{"dataset": "aerial photos of the United States (SatlasPretrain)", "widths": [64, 128, 256, 256], "blocks_per_level": 2, "upsampling": "nearest_conv", "beta1": 0.95, "eps": 1e-08}
Rows from block 5, named by matrix and row number. Rows with one number belong to one channel. Each number is 128 + 32 x the weight over its row's rms, rounded and kept within 0 to 255. All counts start at 0. After the name is the row's rms in percent of the matrix's.
# convs1: first pointwise conv (model.enc.2.1.convs.1.weight, 256x256x1x1), inputs 208-255
# convs3: second pointwise conv (model.enc.2.1.convs.3.weight, 256x256x1x1, transposed), outputs 208-255
convs1.3 087 [106 119 144  52  93 137 134 121 180 118 132 149 161 105 108 148 112 127 121 163  85  95 106 164 183 174 142 126 137  99 154 135 110 148 134 104 114 151 102 114 151  69 165 128 147 178 150  80]
convs1.5 151 [165 143 172 143 111 131 111 135 169 110 151 146  87 195  91 125 105 106 109  80 128 154  82 136 109 133 150 148 107  93 125 144 191 117 139 101 118  94 127 205 114 166  90 140 154 142  98 138]
convs1.6 061 [177 116 146  54  75 139 126 114 120 126 127 126 110 118 134 100 115 103  92 175 122 152  92 124 153 130 187  77 130  73 146 137 149 120  94 124 129 123  76  84 144  60 128 126 141 160 130  82]
convs1.7 095 [165 113 100  92 157 132 140 133 105 120 112 106 114 126 129 131 152 166 107 110 112  94 146 124 173 119 136 153 164 109 167 137 127 169  81 111 132 109 118 123 100 118  66 173 126 111 123 122]
convs1.8 125 [106 129 141 116 142 104 110  96 114  39 147 135  97 128 159 142 124 136 120 143 135 122 163  87 124  95 141 143  98 156  97 147  90  94 126 185 123  64 142 129 180 192 127 139  90 110 125 145]
convs1.9 139 [109  95  71 180 138 140 127  89  90  81 172 117 113  95 182 139 126 153 104 128 153 117 150 102 122 131 105 135 112 131  98 143 119 143  94 148 133  83 137 127 151 186 119 124  84 113 114 186]
convs1.10 081 [131 190 149 150  66 188  94 167 150 160 124 119 112 149  93  96 110 114 159  46  65 109 121 117 148 155 214 132 159 113 142 120 102 135 153  71  91 141  80 169 148 101 152 133 137 163 153 123]
convs1.12 103 [106 158 112 124 103 117  73 127  96 174  86 141  55 132 152 155 118  92 175 157 140 123 107 141  82 171  89 118 152 123 135 108 150 170 112 131 138 123 106 101  97 142 117 137 170 169 145 109]
convs1.13 117 [153  51 107 168 108 155  69  91 163  90 165 146 125  89 106 113 138 106 155 150 138 107 159 127 132 174 128 129 181 137  85  73  99 164 118 127 139 182 113 110 163  56 194 132 118 127 152 125]
convs1.14 053 [135 131  74 140 151 140 117 113 195 152 123 134 114 113 165 131 147 115 109 182 153 133 150 145 143 174 182 151 145  72 132  94  88 138 145 161  96 156  59 108 135  99 109 138 154 149 136 170]
convs1.15 080 [162 124  83 157 162 112 150 145 106 148 140 142 165  81 113 116 114 124 143  83 135  98 183 134 102 134  80 155 177 116 128 129 109 199 138 106 198 108 109 143  83 132 109 153 158 142 139  79]
convs1.16 199 [ 97 102 144 129 136 125 102 114 111  66 117 140 133  91 181 162 135 149 100 131 140 139 117  79 163  67 112 162  75 174 120 115  59  87 128 150 129 114 188  72 145 212 143 117  77  82  99 133]
convs1.17 065 [148 140 173  45 154 111 168 134 140 111 132 129 188 106 138 189 126 144  73 159 122 130 151 152 137 120 115 119 192 161 124 153 105 167 118 122  86 155  88  78 117 178 147 141 167 158 159 143]
convs1.18 084 [130 165  69  54 134 111 130 139 130 165  93 131 108 128 118 144 131 107 102 100 114 152 114 123 150 153  94 140 124  93 104 150  90 164 133 126 152 123 104 100 108 187 102 143 152 143 120 143]
convs1.19 075 [145 159 115  68 137 160 176 123 163 128 139 142 146  68 107 175  96 111 110 156 164 138 128 112 118 177 141 127 179 103 157 140 125 221 126 133 117 168  31  84 107  97 157 159 149 188 175 115]
convs1.20 075 [159  72 119 111 140 135 132 162 140 118 123 111 102 142 113 141 153 137  96 157 124 126 146 115 169 165 180 105 162 123 146 146 146 120  65  99 140  93  89  91  84  80  81 164 124 127 118 101]
convs1.21 152 [156 161 139  90  90 159 124 148 137 158 182 120  97 161  92 147 117 116 147  90  73 164  75 124 137 156 212 132 115 128 133 174 114 135 138  52 153 135 112 156  81  97 126 117 146 133 129 127]
convs1.22 094 [128  51  57 186 164 104 108 121 150 119 105 142 144  80 151 140 128 122  90 170 123 139 157  96 193 112  93 101 145 136 102  68 121 103 102 136 171 132 128 106 126 124 114 114  98 133 149 124]
convs1.23 064 [118 102  89  91 167 144  80 108 166 143 140  98 106  86 119 135  90 152  99 163 113 120 168 109 178 115 121  92 180 143 105 176 143 107 110 130 170  76 114 119 126 150  74 145 155 159  99  91]
convs1.25 077 [173 129  47 151 121 105 110 144 123 149 170 102 147 120  92 108 113 111  88 124  90 121 156 141 139 159 122 115 137 118 127 123 141 127 133 145 252  99  95 165 108 154  64 121 133 147 128 173]
convs1.26 083 [158 114  32 152 115 117 148 137 150 133 121  95 117 114 122 119 130 119 147 129 133 122 153 127 111 174 110 120 157 107 130 123 124 128 146 152 213 131  87 133 114 176 118 111 128 117 106 126]
convs1.27 083 [125  89  32 128 146  93 123 105 143  94 109 142  94  58 123 117 156 117 116 173 142 117 175 103 177 172 156 109 203 135  87 128  98 142 109 143 134 167  94 201 158 106 113 139 128 135 170 136]
convs1.28 070 [109 118  98  34 118 115  60 109 145  95 132 103  80 132 139  95  82  85 152 153  93 134 194 111 179 204 151  62 175  65 138 154 136 174  57 144 111 124  55 107 105  95 127 129 144 174 204 140]
convs1.29 120 [120  80  56 172 161 116 148 107  90 154 139 125 120 104 160 142 123 127 104 146 126 170  98 107 167  83 148  90 119  95 133 100  96 138 124 107 113 110 129 110  89 236 111 107 117 123 127 135]
convs1.30 144 [ 95 134 124 115 152 104 136 125 112  62 150 128 134 126 160 114  96 149 105 141 131 114 148 134 141 118 100 157  88 152 108 146 123 127 100 190 158  97 162 121 177 149 103 116  96  84  95 154]
convs1.31 064 [123  80 160 133 133 172 145 108 158 131 157 134 150 122 139 118  81 124 164 177 104 188 152 142 151 207 172  43 203 116 142 101 151 140  92 144  88 168  21 120 176  77 179 117 187 192 170  66]
convs1.32 070 [161 141 144 145 107 189 143 131 152  99 158 143  99  91 129 145 124 108 112 162  91 129 114 118 158 134 121  91 120 117 158 167 146 105 113 108  69  81 101 152 139  62 125  97 172 172 136 107]
convs1.33 052 [178  71 108 158 154 104 137 105 171  63 165 108  96 109 142 140 170 162 136 139  99  92  93 140 163 139 133  86 104 154 172 159 125 171 124  94 157 153 129 141 107 110 105 125 130 147 169 129]
convs1.34 060 [156 173 137  62  89 140  74 157 178 136 158 119  62 134 160 159 133 109 130 183 123  87 103  83 180 129 138  95 182  83 138 178 116 131  98 147  84 116  59 122 159  83 169 116 146 140 132 124]
convs1.35 143 [117 140 170 140 169 120 129 129 116 120 142 136 138 108 159 135 137 142  84 129 133 125 130 109 162 134  87 163  98 131 110 135 128 129  84 151 130 110 160 107 161 179 104 135  74  84 115 194]
convs1.36 063 [157 130 127 133 158 101 131  89 132 145 164  92 105 109 137  97 153 171 138 128 127 121 166 125 164 130 115 127 129 134 118 129 109 145 141 154  92 130  74 108  97 120 113 116  65 109 161 161]
convs1.37 088 [128 116  68 171 187  94 114 119 119 115 152 111 171 101 115  91 125 148  84 142 135  81 157  98 121 154 101 126 127 161 129 115 110 147 138 126 213 137 118  91 136 114 108 152 105 116 129 131]
convs1.38 076 [148 115  35 144  95 196 128 151 132 132 129 130  86  71 123  80 102  85 189 139  99  91 165 126 142 100 102 112 166  91 131 126 124 104 113 180 139  34  77 101 113 124 150 148 134 127 180 131]
convs1.39 073 [103  94 174 132 123 107 161 126 185 136 150 138  84 103 171 110 109 147 127 164 130 108 157  83 164  97 173  86 194 160 100 147 130 158  87 161 173 154 108 150 152  92 124  72 116 177 170 116]
convs1.40 116 [ 99 145  69 189 110 135 123 145 142 174 101 122 102  74 154 125 101  85 135 117 143 164 105 155  70 124 123 149 127 166 145 108 139 111 133 112 184 142 154  87 120 133 177 138 121 167 115  84]
convs1.41 213 [158 111 162 105 148 145 149 156 141 125 207 117 141 211  56 136 127 143 187  88  95 157 106 125 126 149 173 134 119 119 151 141 106 143 168  84 171 117 142 144  87 131 122 136 145 105 116 132]
convs1.42 078 [112 150  74 177  88 129 100 113 134 183 132 114  96 118 123  84 116  86 171 113 145 146 135 143 118 137 142 156 115  97 139 139 128 188 128 129 106 114  92 179 138 104 113 150 143 175 131 110]
convs1.43 133 [ 90 176  35 135  81 153  85 120 124 205 116 127  58 148 184 128 122  85 177 178 172 127 142 108 114 121  95  85 152 116 137 119  92 156 126 177 159  99  98  90 129 148 120 113 163 165 143 118]
convs1.44 060 [153  83 107  95 167 127 145  89  97  49 163 103 136 115  89 139 108  87  90 186 159 110 120 137 119 121 151  84 107 140 124 160  87 116 123 138 105 132 108  75 105 115 124 133 142 170 113 154]
convs1.45 069 [116 106  63 122 141 115 130 122 114 131 166 118 117 137 133  96 124 139 124 156 129 106 175 122 161 175 127 125 146 121 129 116 125 159 150 155 168  95  69  96 123 126 107 160 148 122 149 113]
convs1.46 148 [159 137  74 126 173 139 154 157 131 180 164 134 146 145 120 158 138 135 120  77 111 140 142 148 170 144 130 153 152 133 115 138 128 159 144  89 156 135 135 157  98 157 131 143 137 100  93 111]
convs1.47 060 [162 129 115 164 145 145 163  88 145 140 208  94  77 131 179 137 111 154 153 155 163 123 169  97 129 151 118  59 149  73 163 180 135 163 109 158 110 131  69 121 174 117 135 108 108 119 151 134]
convs1.49 074 [119 144 168  94  59 103 128 155 135 171  88 132  70 117 177 152 115 126 132  80  78 160 103 140 150 136 154 172 121 129 110 150 163 124 107 120  12 109 169 150 127 126  88 137 151 126 108 100]
convs1.50 076 [ 93  70 127 137 159 140 123 152 148 139 149 132  80 118 123  97 131 120 134 104 154  99 157  94 129 165 131 127 139 153 148 160 145 187 176 123 156 114 117 137 152 154 136 152  93 150 144 145]
convs1.51 117 [115  86 125 155 128 154 131  86 133  57 124 137 128  82 188 109 130 139 118 144 159 131 158  94 110 122  79 163 128 147 135 109 128 174  80 155 105 112 127 124 129 172 139 143  76 120 122 144]
convs1.52 073 [101 143  94 103 143 148 123 164  97 135 144 160 134 135 156  83  96 161 150 139  78 124 167 139 164 138 148 132 149 164  99 132 124 152 143 113 162 177 130 112 135 141 104 128 128 136 115 110]
convs1.53 065 [124 117 119 115 181 159 126 123 163 128 148 131 114 128  95 126 152 114 111 126 102 107 138 105 156 165 117 126 112 177 135 166 143 197 118 112 203 169 138  93  93 119  90 129 133 151 121 135]
convs1.54 071 [125 126 145 140 130 129  99 136 137 192 134 132 116 160 122  75 128 157  70  91  83 128  73  82 134 162 160 110 110 114 128 155 124 147 104 120 169 173 124  89  95 103 185 165 158 103  79 132]
convs1.55 059 [176 144  61 151 188 151 114 112 110 156 146 139 115 153 122 117  85  78  72 135 138 114 101 149 152 184 166 107 123 131 152 177 154 158 145 118 127 119  94 109 105 110  69 118 157 127 115 147]
convs1.57 143 [142 119 156 128  96 133 132  86 127  65 149 129 111 145 129 120 148 119 116 180 150  82 176 116 122 127 128 119 133 121 126 153 133 124 124 187 114 132 101 118 186 161 146 115  75 143 138 148]
convs1.58 115 [173  95  96 156 102 146  57 126 152 129 165 143 113 161  96  94 117 118 116  93 100 104 128 172  80 148 191 138 148 104 115 129 130  95 161 110 160  73 101 176 115 118 108 143 131 143 129 152]
convs1.59 153 [ 92 133  79 116  87 130  97 114 175 164  91 150  64 110 221 110 114 151 142  96 131 188  83 103 145 119  81 156 102 134 115  87 134 113 106 142  18 117 132 114 144  97 135  89 132 137  99  88]
convs1.60 110 [ 78 156  82 224 110 164  86 138 136 200 134 131 101  71 181 104  90 109 165 124 154 119 110 110  99 135 124 100 136 158 134 140 120 129 120 166 165 122 136  98 156  94 150  95 129 151 114  81]
convs1.61 056 [143 128  64 154 176 158 103 173 116 169 128  96 106 145 107  94  83  84 132 144 139 117 150  64 169 169 135 122 135 153 105 184 120 175 127 121 101  90 106 101 128  58 131 108 209  91 127 126]
convs1.62 217 [163 126 138 122 123 144 144 149 131 158 194 118 132 218  67 126 113 129 180 106  97 159 109 115 128 163 162 122 136 109 129 130  91 143 157  83 174 147 128 148  67 137 115 135 150 100 113 134]
convs1.63 084 [131 102  94 115 150 143 123 164  83 130 139 120  69 106 151 129 118  95 109 138 149 140 156 133 167 119  78 139 190  91 119  89 119 164 113 139 125  92 120 149  94 145 129 152 103 137  89 117]
convs1.64 061 [151 151 164  32  73 122 133 125 132 142  89 112  98 147 138 171  89 189 163 173 118 173 111  56 141 106  91 102  98 106 122 133 158 134  85 135 147 158 129 159 150 169 179 133 134 161 177  86]
convs1.65 061 [129  53 155 121 180  97 155 132 157 116 169  84 134 114 166 103 107 101  88 114 158  86 130  84 169 125 142 154 127 125 132  85 104 144 145  98 159 117 140 166  97 142  47 166 110 107 169 158]
convs1.66 130 [161 174 112 111 132 154 127 175 130 183 155 124 141 168  67 126 127  98 158  81 100 176  98 105 123 166 182 134 128 152 103 138 103 109 155  68 186 140 157 157  91 111 155 112 159 101 141 115]
convs1.67 073 [127  53  94 165 112 103 152 104 126 132 166 113 111 128 113  94  97 181  77 120 168  91 178 123 145 180  78 190 172 126 129 101 110 153 107 135 148  68 102 147 117 181 119 118 129 106 129 161]
convs1.68 177 [118 136 147 145  81 132 113 134 174 184 160  95  66 116 139 106 120 132 190 107 116 152  97 106 175 118 160 159 106 147 143 166 118 131 158 103 140 115 125 150 113  81 136 124 136 149 120  85]
convs1.69 061 [108  80  63 198  81 108 119  95 144 101 124 111 111 127 139 132 113 159 160 147 138  98 180 107 155 129 102 171 167 103  71 119 133 140 120 158 170 114  76 160 165 151 116 119 112 142 111 142]
convs1.70 062 [105 126 198  68 122 129 107 101 179  96 124 121 145 142 154 119 156 140 114 177  80 124 114 124 132 141 130  87 125 171 106 132 104 144  94 120 131 132 112 141 201 118 190 110 120 128 143  76]
convs1.71 156 [145 115 167 151 139 114  94 118 134  40 159 140  98 161 123 125 144 154 106 141 140 108 133 122 126 131 119 148  78 141  94 177 132 113 130 158 153  90 177 124 172 172 119 116  90 119  90 134]
convs1.72 059 [ 87 103 130 130 112 132 116  97 191 170 159 158  71 109 155 115 148 122 134 147 146 171 153  60 135 167 132 121 106 101 131 140 117 175 166 111 151  82  60 122 107 143 152 102 124 181 127 105]
convs1.73 072 [138 119  27 204 169 113 127 109 101 156 133  98 143  87  91 139 114 136 117 115 142 122 163  89 108 150 150 150 184 115 118 159 132 172 126 134 159 108 128 170 103 165  96 112 105 137 153 124]
convs1.74 082 [137 120 103 173 110 145 163 131 136 137  96 125 132 143 192 145 112 105  93 156 147 171 123  81 158 135 103 103 105 102 170 110 111 133 127 117  57 125 148 106 158 202 155 106 111 126  91 122]
convs1.75 156 [127 122 136 122 106 147 121 164 159 144 164 115 150 139  80 108 110 101 119 158 109 115 120  99 176 157 190  88 127 134  96 162  74 134 148 125 204 160 126 154 145  45 179 107 137 125 142 144]
convs3.3 083 [123 120  96 255 168 125 192 107 104 139 117 117 138 137 113 127 130 138 122 128 127 137 121 134 144 125 130 132 127 134 124 211 122 104 118 127 106 126 129 153 131  81 129 121 131 133 128 153]
convs3.5 166 [161 143 117 129 166 139 196 117 133 141 164 152 163 191 147 160 124 142 167 131 133 134 146 143 123 127 138 134 144 123 135 168 121 129 132 138 221 136 142 228 128 105 140 150 138 140 141 165]
convs3.6 036 [123 127  93 165 123 116 142 128 120 103 129 109 108 123 120 100 107 116 172 108 114 105 116  99 211 119 112 106 104 104  95  23 124 105 131 107 186  95  93 111 109 121  94 103 110 116 108 175]
convs3.7 078 [153 107 127 102 132 134 191  84 103 154 100 158 165 157 151 141 159 150  56 154 161 159 137 150  94 103 161 162 141 163 151 113 127 112 112 160 161 148 143 174 138  79 163 157 156 161 150  92]
convs3.8 122 [122 131 169 134 113 133  90 143 130 151 111 134  90 112 131 117 131 122 163 129 116 128 152 141 156 138 124 122 148 119 146 198 130 140 136 131 255 132 152 144 124 158 134 127 137 116 141 195]
convs3.9 130 [120 116 122  79 149 126 119 132 117 140  85 135 141 102 130 145 139 140 139 142 139 137 133 139 127 130 138 144 138 148 142 223 139 135 139 146 249 154 139 184 143 147 144 137 135 141 143 181]
convs3.10 087 [129 111 154 132 152 121 122 117 100 132  97 138 142 117 134 141 123 123 159 136 121 135 140 140 129 118 139 137 139 136 134 243 133 129 126 138 240 109 137 206 115  89 137 133 136 114 139 179]
convs3.12 114 [171 138 119 145 133 160 186 123 148 157 168 158 126 185 153 149 138 140 117 140 115 141 144 144  73 118 137 139 143 121 136  72 110 123 143 136 195 149 142 142 147  99 142 131 133 139 139 102]
convs3.13 098 [133 136 123 129 138 134 139 152 154 124 171 118 121 141 128 111 116 110 120 114 120 113 119 116 125 139 115 113 115 122 115 129 142 129 118 117  25 114 118  57 105 138 113 116 120 114 114 106]
convs3.14 049 [102 160 159 171 116 133  42 157 153 101 139 102 113  83 110  81  93  75 136  89  76  90 116 102 192 152  96  92 107  82 100 133 150 141 112 100 212  90 105 141  79 151  90  99 105  96  98 134]
convs3.15 058 [132 100  80  63 131 109 144  68 105 143  80 145 170 142 120 151 164 159  82 149 163 159 121 138  68  89 151 156 122 161 135 153 129 104 118 138  70 162 126 138 164 101 155 144 142 178 138  96]
convs3.16 159 [137 132  64 125  94 131 129 121 130 134 131 129 106 146 125 130 134 133  93 132 131 130 120 123 108 113 131 129 119 123 122  30 110 115 122 129   0 126 122  72 135 139 129 139 129 132 126  44]
convs3.17 064 [115 131  92  62 102 121  73 157 143 111  87 116 116  91 114 134 123 142 121 121 155 125 117 109  88 128 122 134 124 150 111  86 133 132 113 127  26 135 111 142 130  94 134 137 117 139 110 101]
convs3.18 112 [112 136 126 237 174 102 164 138 149  95 183  98 171 120 111 115 104 108 138 101 131  98  82  88  44 128  89 103  86 137  97 102 142 108 103  94 149  93  88  50 100 155  93  90  93 106  88 121]
convs3.19 055 [127 122  84  84  95 131  85 103  94 122 105 108  70 110 141  89  98  87 145 100  70 108 148 113 134 136 110  91 139  78 124  70 126 128  96 111 185  87 130  96  79  99  94 114 128  77 119 139]
convs3.20 056 [107 144 114 170 158 115 102 176 156  88 160 102 116  97 124 124  91  90 182  85 106  83 100  92 108 169  88  86 101 111  94 144 138 125 151  89 179  92  98  61  90 194  82  88  95  81  88 130]
convs3.21 174 [ 89 122 119  98 129 106 116 124 102 100  93 104 138  84  98 120 112 123 175 114 137 116 119 115 176 131 118 118 120 134 117 215 143 128 123 119 233 112 118 176 112 124 117 123 121 117 115 185]
convs3.22 103 [135 128  62 133 110 126 116 134 135 121 163 119  99 138 132 120 122 126 128 123 112 120 131 123  94 137 115 123 124 119 130  97 129 130 129 118  66 123 124 110 120 109 116 121 116 131 116 108]
convs3.23 059 [ 94 142 188 177 131 120  81 175 142  99 146  97  92  88 105 108 101 102 179 101 106  92 118 104 180 157 100  96 122 114 102 176 132 143 151 102 228 103 116  55 102 171  93 102 113  90 105 163]
convs3.25 047 [114 109  71  58 130  94  62 127 140 131 106  98 125 106 111 145 126 133 137 119 141 120 116 127 152 140 117 126 111 141 124 236 127 116 151 121 174 166 131 163 130 150 127 116 124 132 119 124]
convs3.26 044 [141 112 174  81 137 116 212 102 136 107 218 125 160 189 120 114 139 142 119 142 131 132 147 138 167 123 139 139 142 105 119 142  91 151 129 132  82 156 127 119 157 181 145 115 130 108 144 138]
convs3.27 087 [108 129 209 133 152 108 151 144 142 112 137 119 129 102 115 113 109 117 157 116 133 112 104 106 242 135 104 108 104 126 117 147 140 110 132 106 157 104 107 146 113 210 107 110 106 131 102 152]
convs3.28 066 [ 99 149 145 150 147 112  98 161 164  96 190 100 116 122 100 113 101  93 127  87  98  85  97  82 218 141  93  82  99 106  79  88 116 120 141  84 131  96  85  83  96 170  77  71 105  92  84 137]
convs3.29 124 [124 119  31 160  62 111  54 101 103 129 106 114  73 110 120 122 145 145 134 137 115 143 143 135 151 114 144 136 131 112 133 125  91 113 154 130  61 135 138 105 145 163 130 134 140 143 142 103]
convs3.30 138 [133 144 117 141 105 121 121 136 150 107 178 117 119 150 124 117 106 117 113 104 114 102 108 108  87 133 106 106 108 111 108  11 134 129 115 103  36 114 107  68 106  76 106 116 106 114 108  68]
convs3.31 038 [ 96 179 100 172 121 131 135 183 173  94 199 100 117 109  95 111  80 120 136  74 111  83 109  81 162 136  89  78 103  97  82 117 152 157 132  88 158  83  93  58  88 128  86  94  99 131  98 118]
convs3.32 048 [127 175 182 127 109 169 134 156 172 142 189 122 126 136 124 113 156 145  63 126 127 125 131 128 135 152 123 126 123  94 134 119  82 153 138 126 105 168 134  98 157 156 130 134 129 166 126  80]
convs3.33 048 [149  93 154  67 143 120 201  93  92 148 109 141 159 165 130 153 161 171 120 164 168 167 142 154 179  91 160 157 139 169 146  87 105  90 139 154  98 157 154 141 176  88 153 149 149 157 147 134]
convs3.34 039 [ 99 144 101 149  85  98 118 148 151 102 155 119 122  91 105 123 111 123  84 103 132  93  92  98 166 103 117 115  92 118 109  75 116  96 141 113 165 136 100 123 113 179 102 115 111 110 103  76]
convs3.35 144 [131 123 133 106 157 133 168 113 117 144 117 140 166 140 129 136 142 138 135 139 142 142 142 140 185 121 146 141 139 135 136 218 132 132 120 145 206 134 137 225 138 153 143 144 147 139 142 174]
convs3.36 063 [120 162 142 186 142 152 108 151 157 118 166 122 130 118 125 108 100  90 136 104  86  95 129 113 163 156 108 107 136  84 120  86 152 163 114 108 104  98 118 102  87 206 105 117 111 102 119 113]
convs3.37 067 [147 118  77 195 145 122 150 130 128 142 163 135 165 163 146 157 143 140 157 145 137 134 135 138 117 121 142 143 145 145 141 255 126 130 153 141 226 155 138 242 144  97 140 147 142 136 142 162]
convs3.38 070 [102 138 137 172 102 113  98 145 159  94 180 105 116 124 103 120 126 123 161 118 128 121 124 115  38 145 113 119 126 125 112 137 119 135 153 109  94 133 121   0 124 131 113 113 109 131 108 115]
convs3.39 062 [137  95 147 186 169 117 190  78  88 137 109 155 188 147 152 135 140 106 104 138 129 136 125 138  63 129 137 138 135 130 141 241 104 101 102 140  91 138 129  37 123  94 131 137 143 109 138 129]
convs3.40 119 [ 90 128 108 135 125  98  70 140 115  98  66  93 150  63 103 103 116 115 130 107 139 107  99 100 254 130 110 112 103 139 106 115 136 122 106 109  38 110 100 100 112 164 110 102 114 115 102 115]
convs3.41 238 [185 129 133 159 149 147 166 132 165 149 198 145 147 198 171 135 137 133  74 138 119 136 134 137  54 132 130 138 138 140 137  35 127 128 131 133  72 144 136  50 139 138 139 119 128 134 134  63]
convs3.42 083 [169 124 171  93 133 158 198 109 122 166 153 164 132 186 163 157 144 141 113 149 112 144 163 161 129 115 151 150 162 113 151  77 102 123 144 154 159 153 158 158 146 167 153 151 148 138 161 134]
convs3.43 130 [104 146 166 121 110 140  57 148 139 116 107 109 103  86 112  90 118 113 134 120 119 122 124 120 228 148 118 118 127 113 118 145 142 151 111 119  76 101 121  95 110 149 115 110 118 122 120 135]
convs3.44 059 [132 150 179 152 127 126  94 147 142 118 156 124 121 121 148 105 105  78 132 113  68 108 133 112 118 149 111 104 112  85 124 154 147 148 129 112 250  96 120 158  84 169 110 120 114 100 122 140]
convs3.45 057 [134 108 104 144 135 127 193  67  96 155  64 151 151 140 120 138 163 157  45 156 152 168 133 154 152  98 164 161 146 156 144  99 128 117 118 153  97 157 142 164 155 108 165 156 159 171 152  99]
convs3.46 116 [146 116  64  98  87 128 114 110 102 154 105 140  80 147 146 118 151 127  89 149 137 152 144 148  95 108 160 148 135 125 160  31 127 116 115 158  60 126 152  86 127 145 151 170 160 140 144  66]
convs3.47 046 [111 169 108 234 125 142 159 141 147  94 148 113 196  87 114 113  83 120  91  82 112  86 113  91  58 161  88  91 120 112  87 174 164 152  79  95  96 103  88   7 113 167  96  95  86 114  90  77]
convs3.49 084 [121 162  85  98 128 140  76 151 155 123 116 127 120 105 122 122 110 108 144 107 109 113 120 112 159 133 110 107 117  98 112 201 140 151 142 110 216 106 120 205 102 121 116 120 113 105 113 150]
convs3.50 056 [ 97 135 174 162 165 125 123 154 141  89 145  92 150  74 117 112  94 106 165  79 114  87 109  83  96 152  83  81  98 124  96 111 186 132 110  79 164  95  88 127  95 158  76  91  87 109  81 145]
convs3.51 108 [127 136 136 133 113 130 138 114 129 130 136 128 128 133 114 133 123 134  99 126 138 125 112 127  54 120 128 131 125 134 115  50 126 122 116 127  15 130 121  30 131  94 138 127 122 128 131 103]
convs3.52 059 [ 95 139 142  98 147 117  91 188 158  92 116 104 125  85  79 158 106 139 168 107 130  97  85 109  98 132 108 108  89 136  88 208 131 114 141  95 144 135  91 109 135 147 103 100  99 112  98 183]
convs3.53 044 [144 147  78 181 144 158 155  70 105 145  95 140 147 139 139 105 150 118  33 146 114 159 148 150  81 132 145 138 144 124 153 145 132 151  79 146  56  98 162  67 115  97 132 145 140 128 144  33]
convs3.54 036 [104 108  65 147  86 117 130 119  96 116  90 105  80  76 109 111 115 130 166 114 102 117 129 114  76 109 121 117 129 120 123  45  98 118 132 119 192 137 115 102 132 137 121 129 125 122 125 164]
convs3.55 039 [111 139 122  68 129 122  65 145 143  96 165 105 115  82 122 118  98  90 165  91  87  97 131 106  25 160  96  98 118  86 107 192 144 155 152 105 197 122 109 172 102 132  98 107 102 116 106 167]
convs3.57 127 [122 114 123 111 143 117 125 110 112 127  90 128 150 121 115 147 145 149 129 139 143 141 134 140 142 115 139 141 134 135 132 200 114 119 146 138 254 150 138 155 150 152 138 129 139 140 138 150]
convs3.58 127 [124 145 136 140 146 132 122 144 153 113 202 109 159 131 125  96 121 109 126 121 117 122 123 118 135 152 117 120 122 111 120 122 140 144 110 121  64 109 120  68 112 163 117 112 117 113 123 140]
convs3.59 140 [143 125 167 141 134 139 149 122 122 139 137 136 129 142 145 127 128 118 113 126 122 126 121 125 182 126 126 125 126 132 123  33 119 116 106 126  47 118 121  80 120 209 124 117 129 119 126  88]
convs3.60 109 [101 133 113 172 159  99 107 134 124  97 100 102 171  94 113 111 115 116 135 108 139 105  98 103 255 134 110 111 105 133 107 110 145 129 116 108  44 109 102  87 116 213 109 104 113 114 103 129]
convs3.61 029 [112 108 130  68 139 106 155  40  92 148 111 111 100 127  91 116 163 135 114 127 117 161 132 133  84 130 128 135 129 115 121 172 141 126 101 117  37 151 126 112 157 108 143 127 120 170 136 120]
convs3.62 260 [ 68 119 138  92 112 105  87 119  91 101  61 106 115  53  82 120 122 121 182 118 135 120 117 115 201 124 123 117 114 121 115 254 127 124 129 120 206 114 115 202 121 131 115 124 126 121 118 195]
convs3.63 080 [146 100 123  97 125 131 167  72  97 154  81 156 147 150 138 147 159 154  57 158 160 161 129 148  96  93 159 162 129 154 150 139 127 101 113 159 103 145 140 164 149  81 165 154 148 165 146  89]
convs3.64 052 [122 152 156  36  87 145  75 174 153 123 130 121 128  97 124 128 131 150 151 122 142 128 146 132 100 128 132 139 142 129 120  63 127 156 127 132  94 156 126 124 147 164 137 127 121 147 113 126]
convs3.65 057 [115 139 167 128 148 132 107 140 139 123 117 111 124 103 116  93 104 103 120 106 107 113 116 105 156 138 107  99 109 102 109 149 126 130  96 109 200  93 109 153 101 109 105 113 116 112 106 137]
convs3.66 173 [175 140 134 151 141 158 184 132 151 159 197 154 137 205 161 146 134 136 101 138 122 139 144 144  60 127 137 137 144 124 140  46 121 129 131 137  28 140 144  83 136 121 140 139 134 137 141  85]
convs3.67 069 [103 149 154 115 124 121 133 148 145 108 161 105 115 110 100 119 110 153 155 107 135 120 103 116 133 118 102 111 101 124 106  69 116 130 140  98  79 134 114  94 135 139 105 100 105 122  99 132]
convs3.68 174 [134 114 164  51  98 130 113 123 127 139 113 147 105 124 127 145 132 145 131 139 142 141 147 144  88 141 141 140 145 136 138 134 153 137 134 145 231 138 143 177 135  76 143 146 139 142 144 134]
convs3.69 050 [ 97 143 156 162 121 127 128 145 159  92 176  99 115 105  96  98 104 122 133 100 121 100 101  97 124 160  95  97  99 123 100 129 178 134  99  88  83 123  95  70 106 141  99  93  96 113  88 113]
convs3.70 046 [140  83 138 144 173 104 223  80  84 133 118 142 166 161 140 142 128 127 119 136 142 135 119 132 126 108 139 138 129 152 128 142 115  86  87 129 176 128 124  83 128 156 134 126 138 131 131 139]
convs3.71 137 [134 110 123 165 156 111 143 127 121 141 106 125 148 128 134 140 143 140 163 140 123 139 141 140 170 119 138 142 136 136 141 216 121 119 159 136 254 148 144 189 146 162 141 134 143 139 135 196]
convs3.72 051 [108 163 158 116 130 138  80 167 147 100 167 100 110 102 126  88  93  71 136 100  93  86 123  97  68 166 104  98 117  93 111 165 152 171  90 108 194  75 104  93  88 121  98 108 112  80 109 127]
convs3.73 038 [131 156 173 189 144 176 153 158 134 133 114 147 135 100 166 114 117  85 110 108 134 126 145 119 157 130 127 115 134 116 131  21 175 142  83 129 213 111 120  77  97 179 119 148 136 101 127 148]
convs3.74 094 [142 119  78 119  85 135 119 114 109 145 102 139  95 137 141 141 153 149 121 149 145 152 151 152 106 111 154 152 145 136 145  19 103 129 137 150  90 152 151  79 159 139 151 146 152 142 151 103]
convs3.75 188 [111 103 143 101  85 116  78 103  89 124  59 131  84  94 118 119 139 130 140 142 123 137 149 143 167 128 141 136 144 122 144 165 114 133 131 143 223 135 144 147 134 112 136 143 146 130 147 161]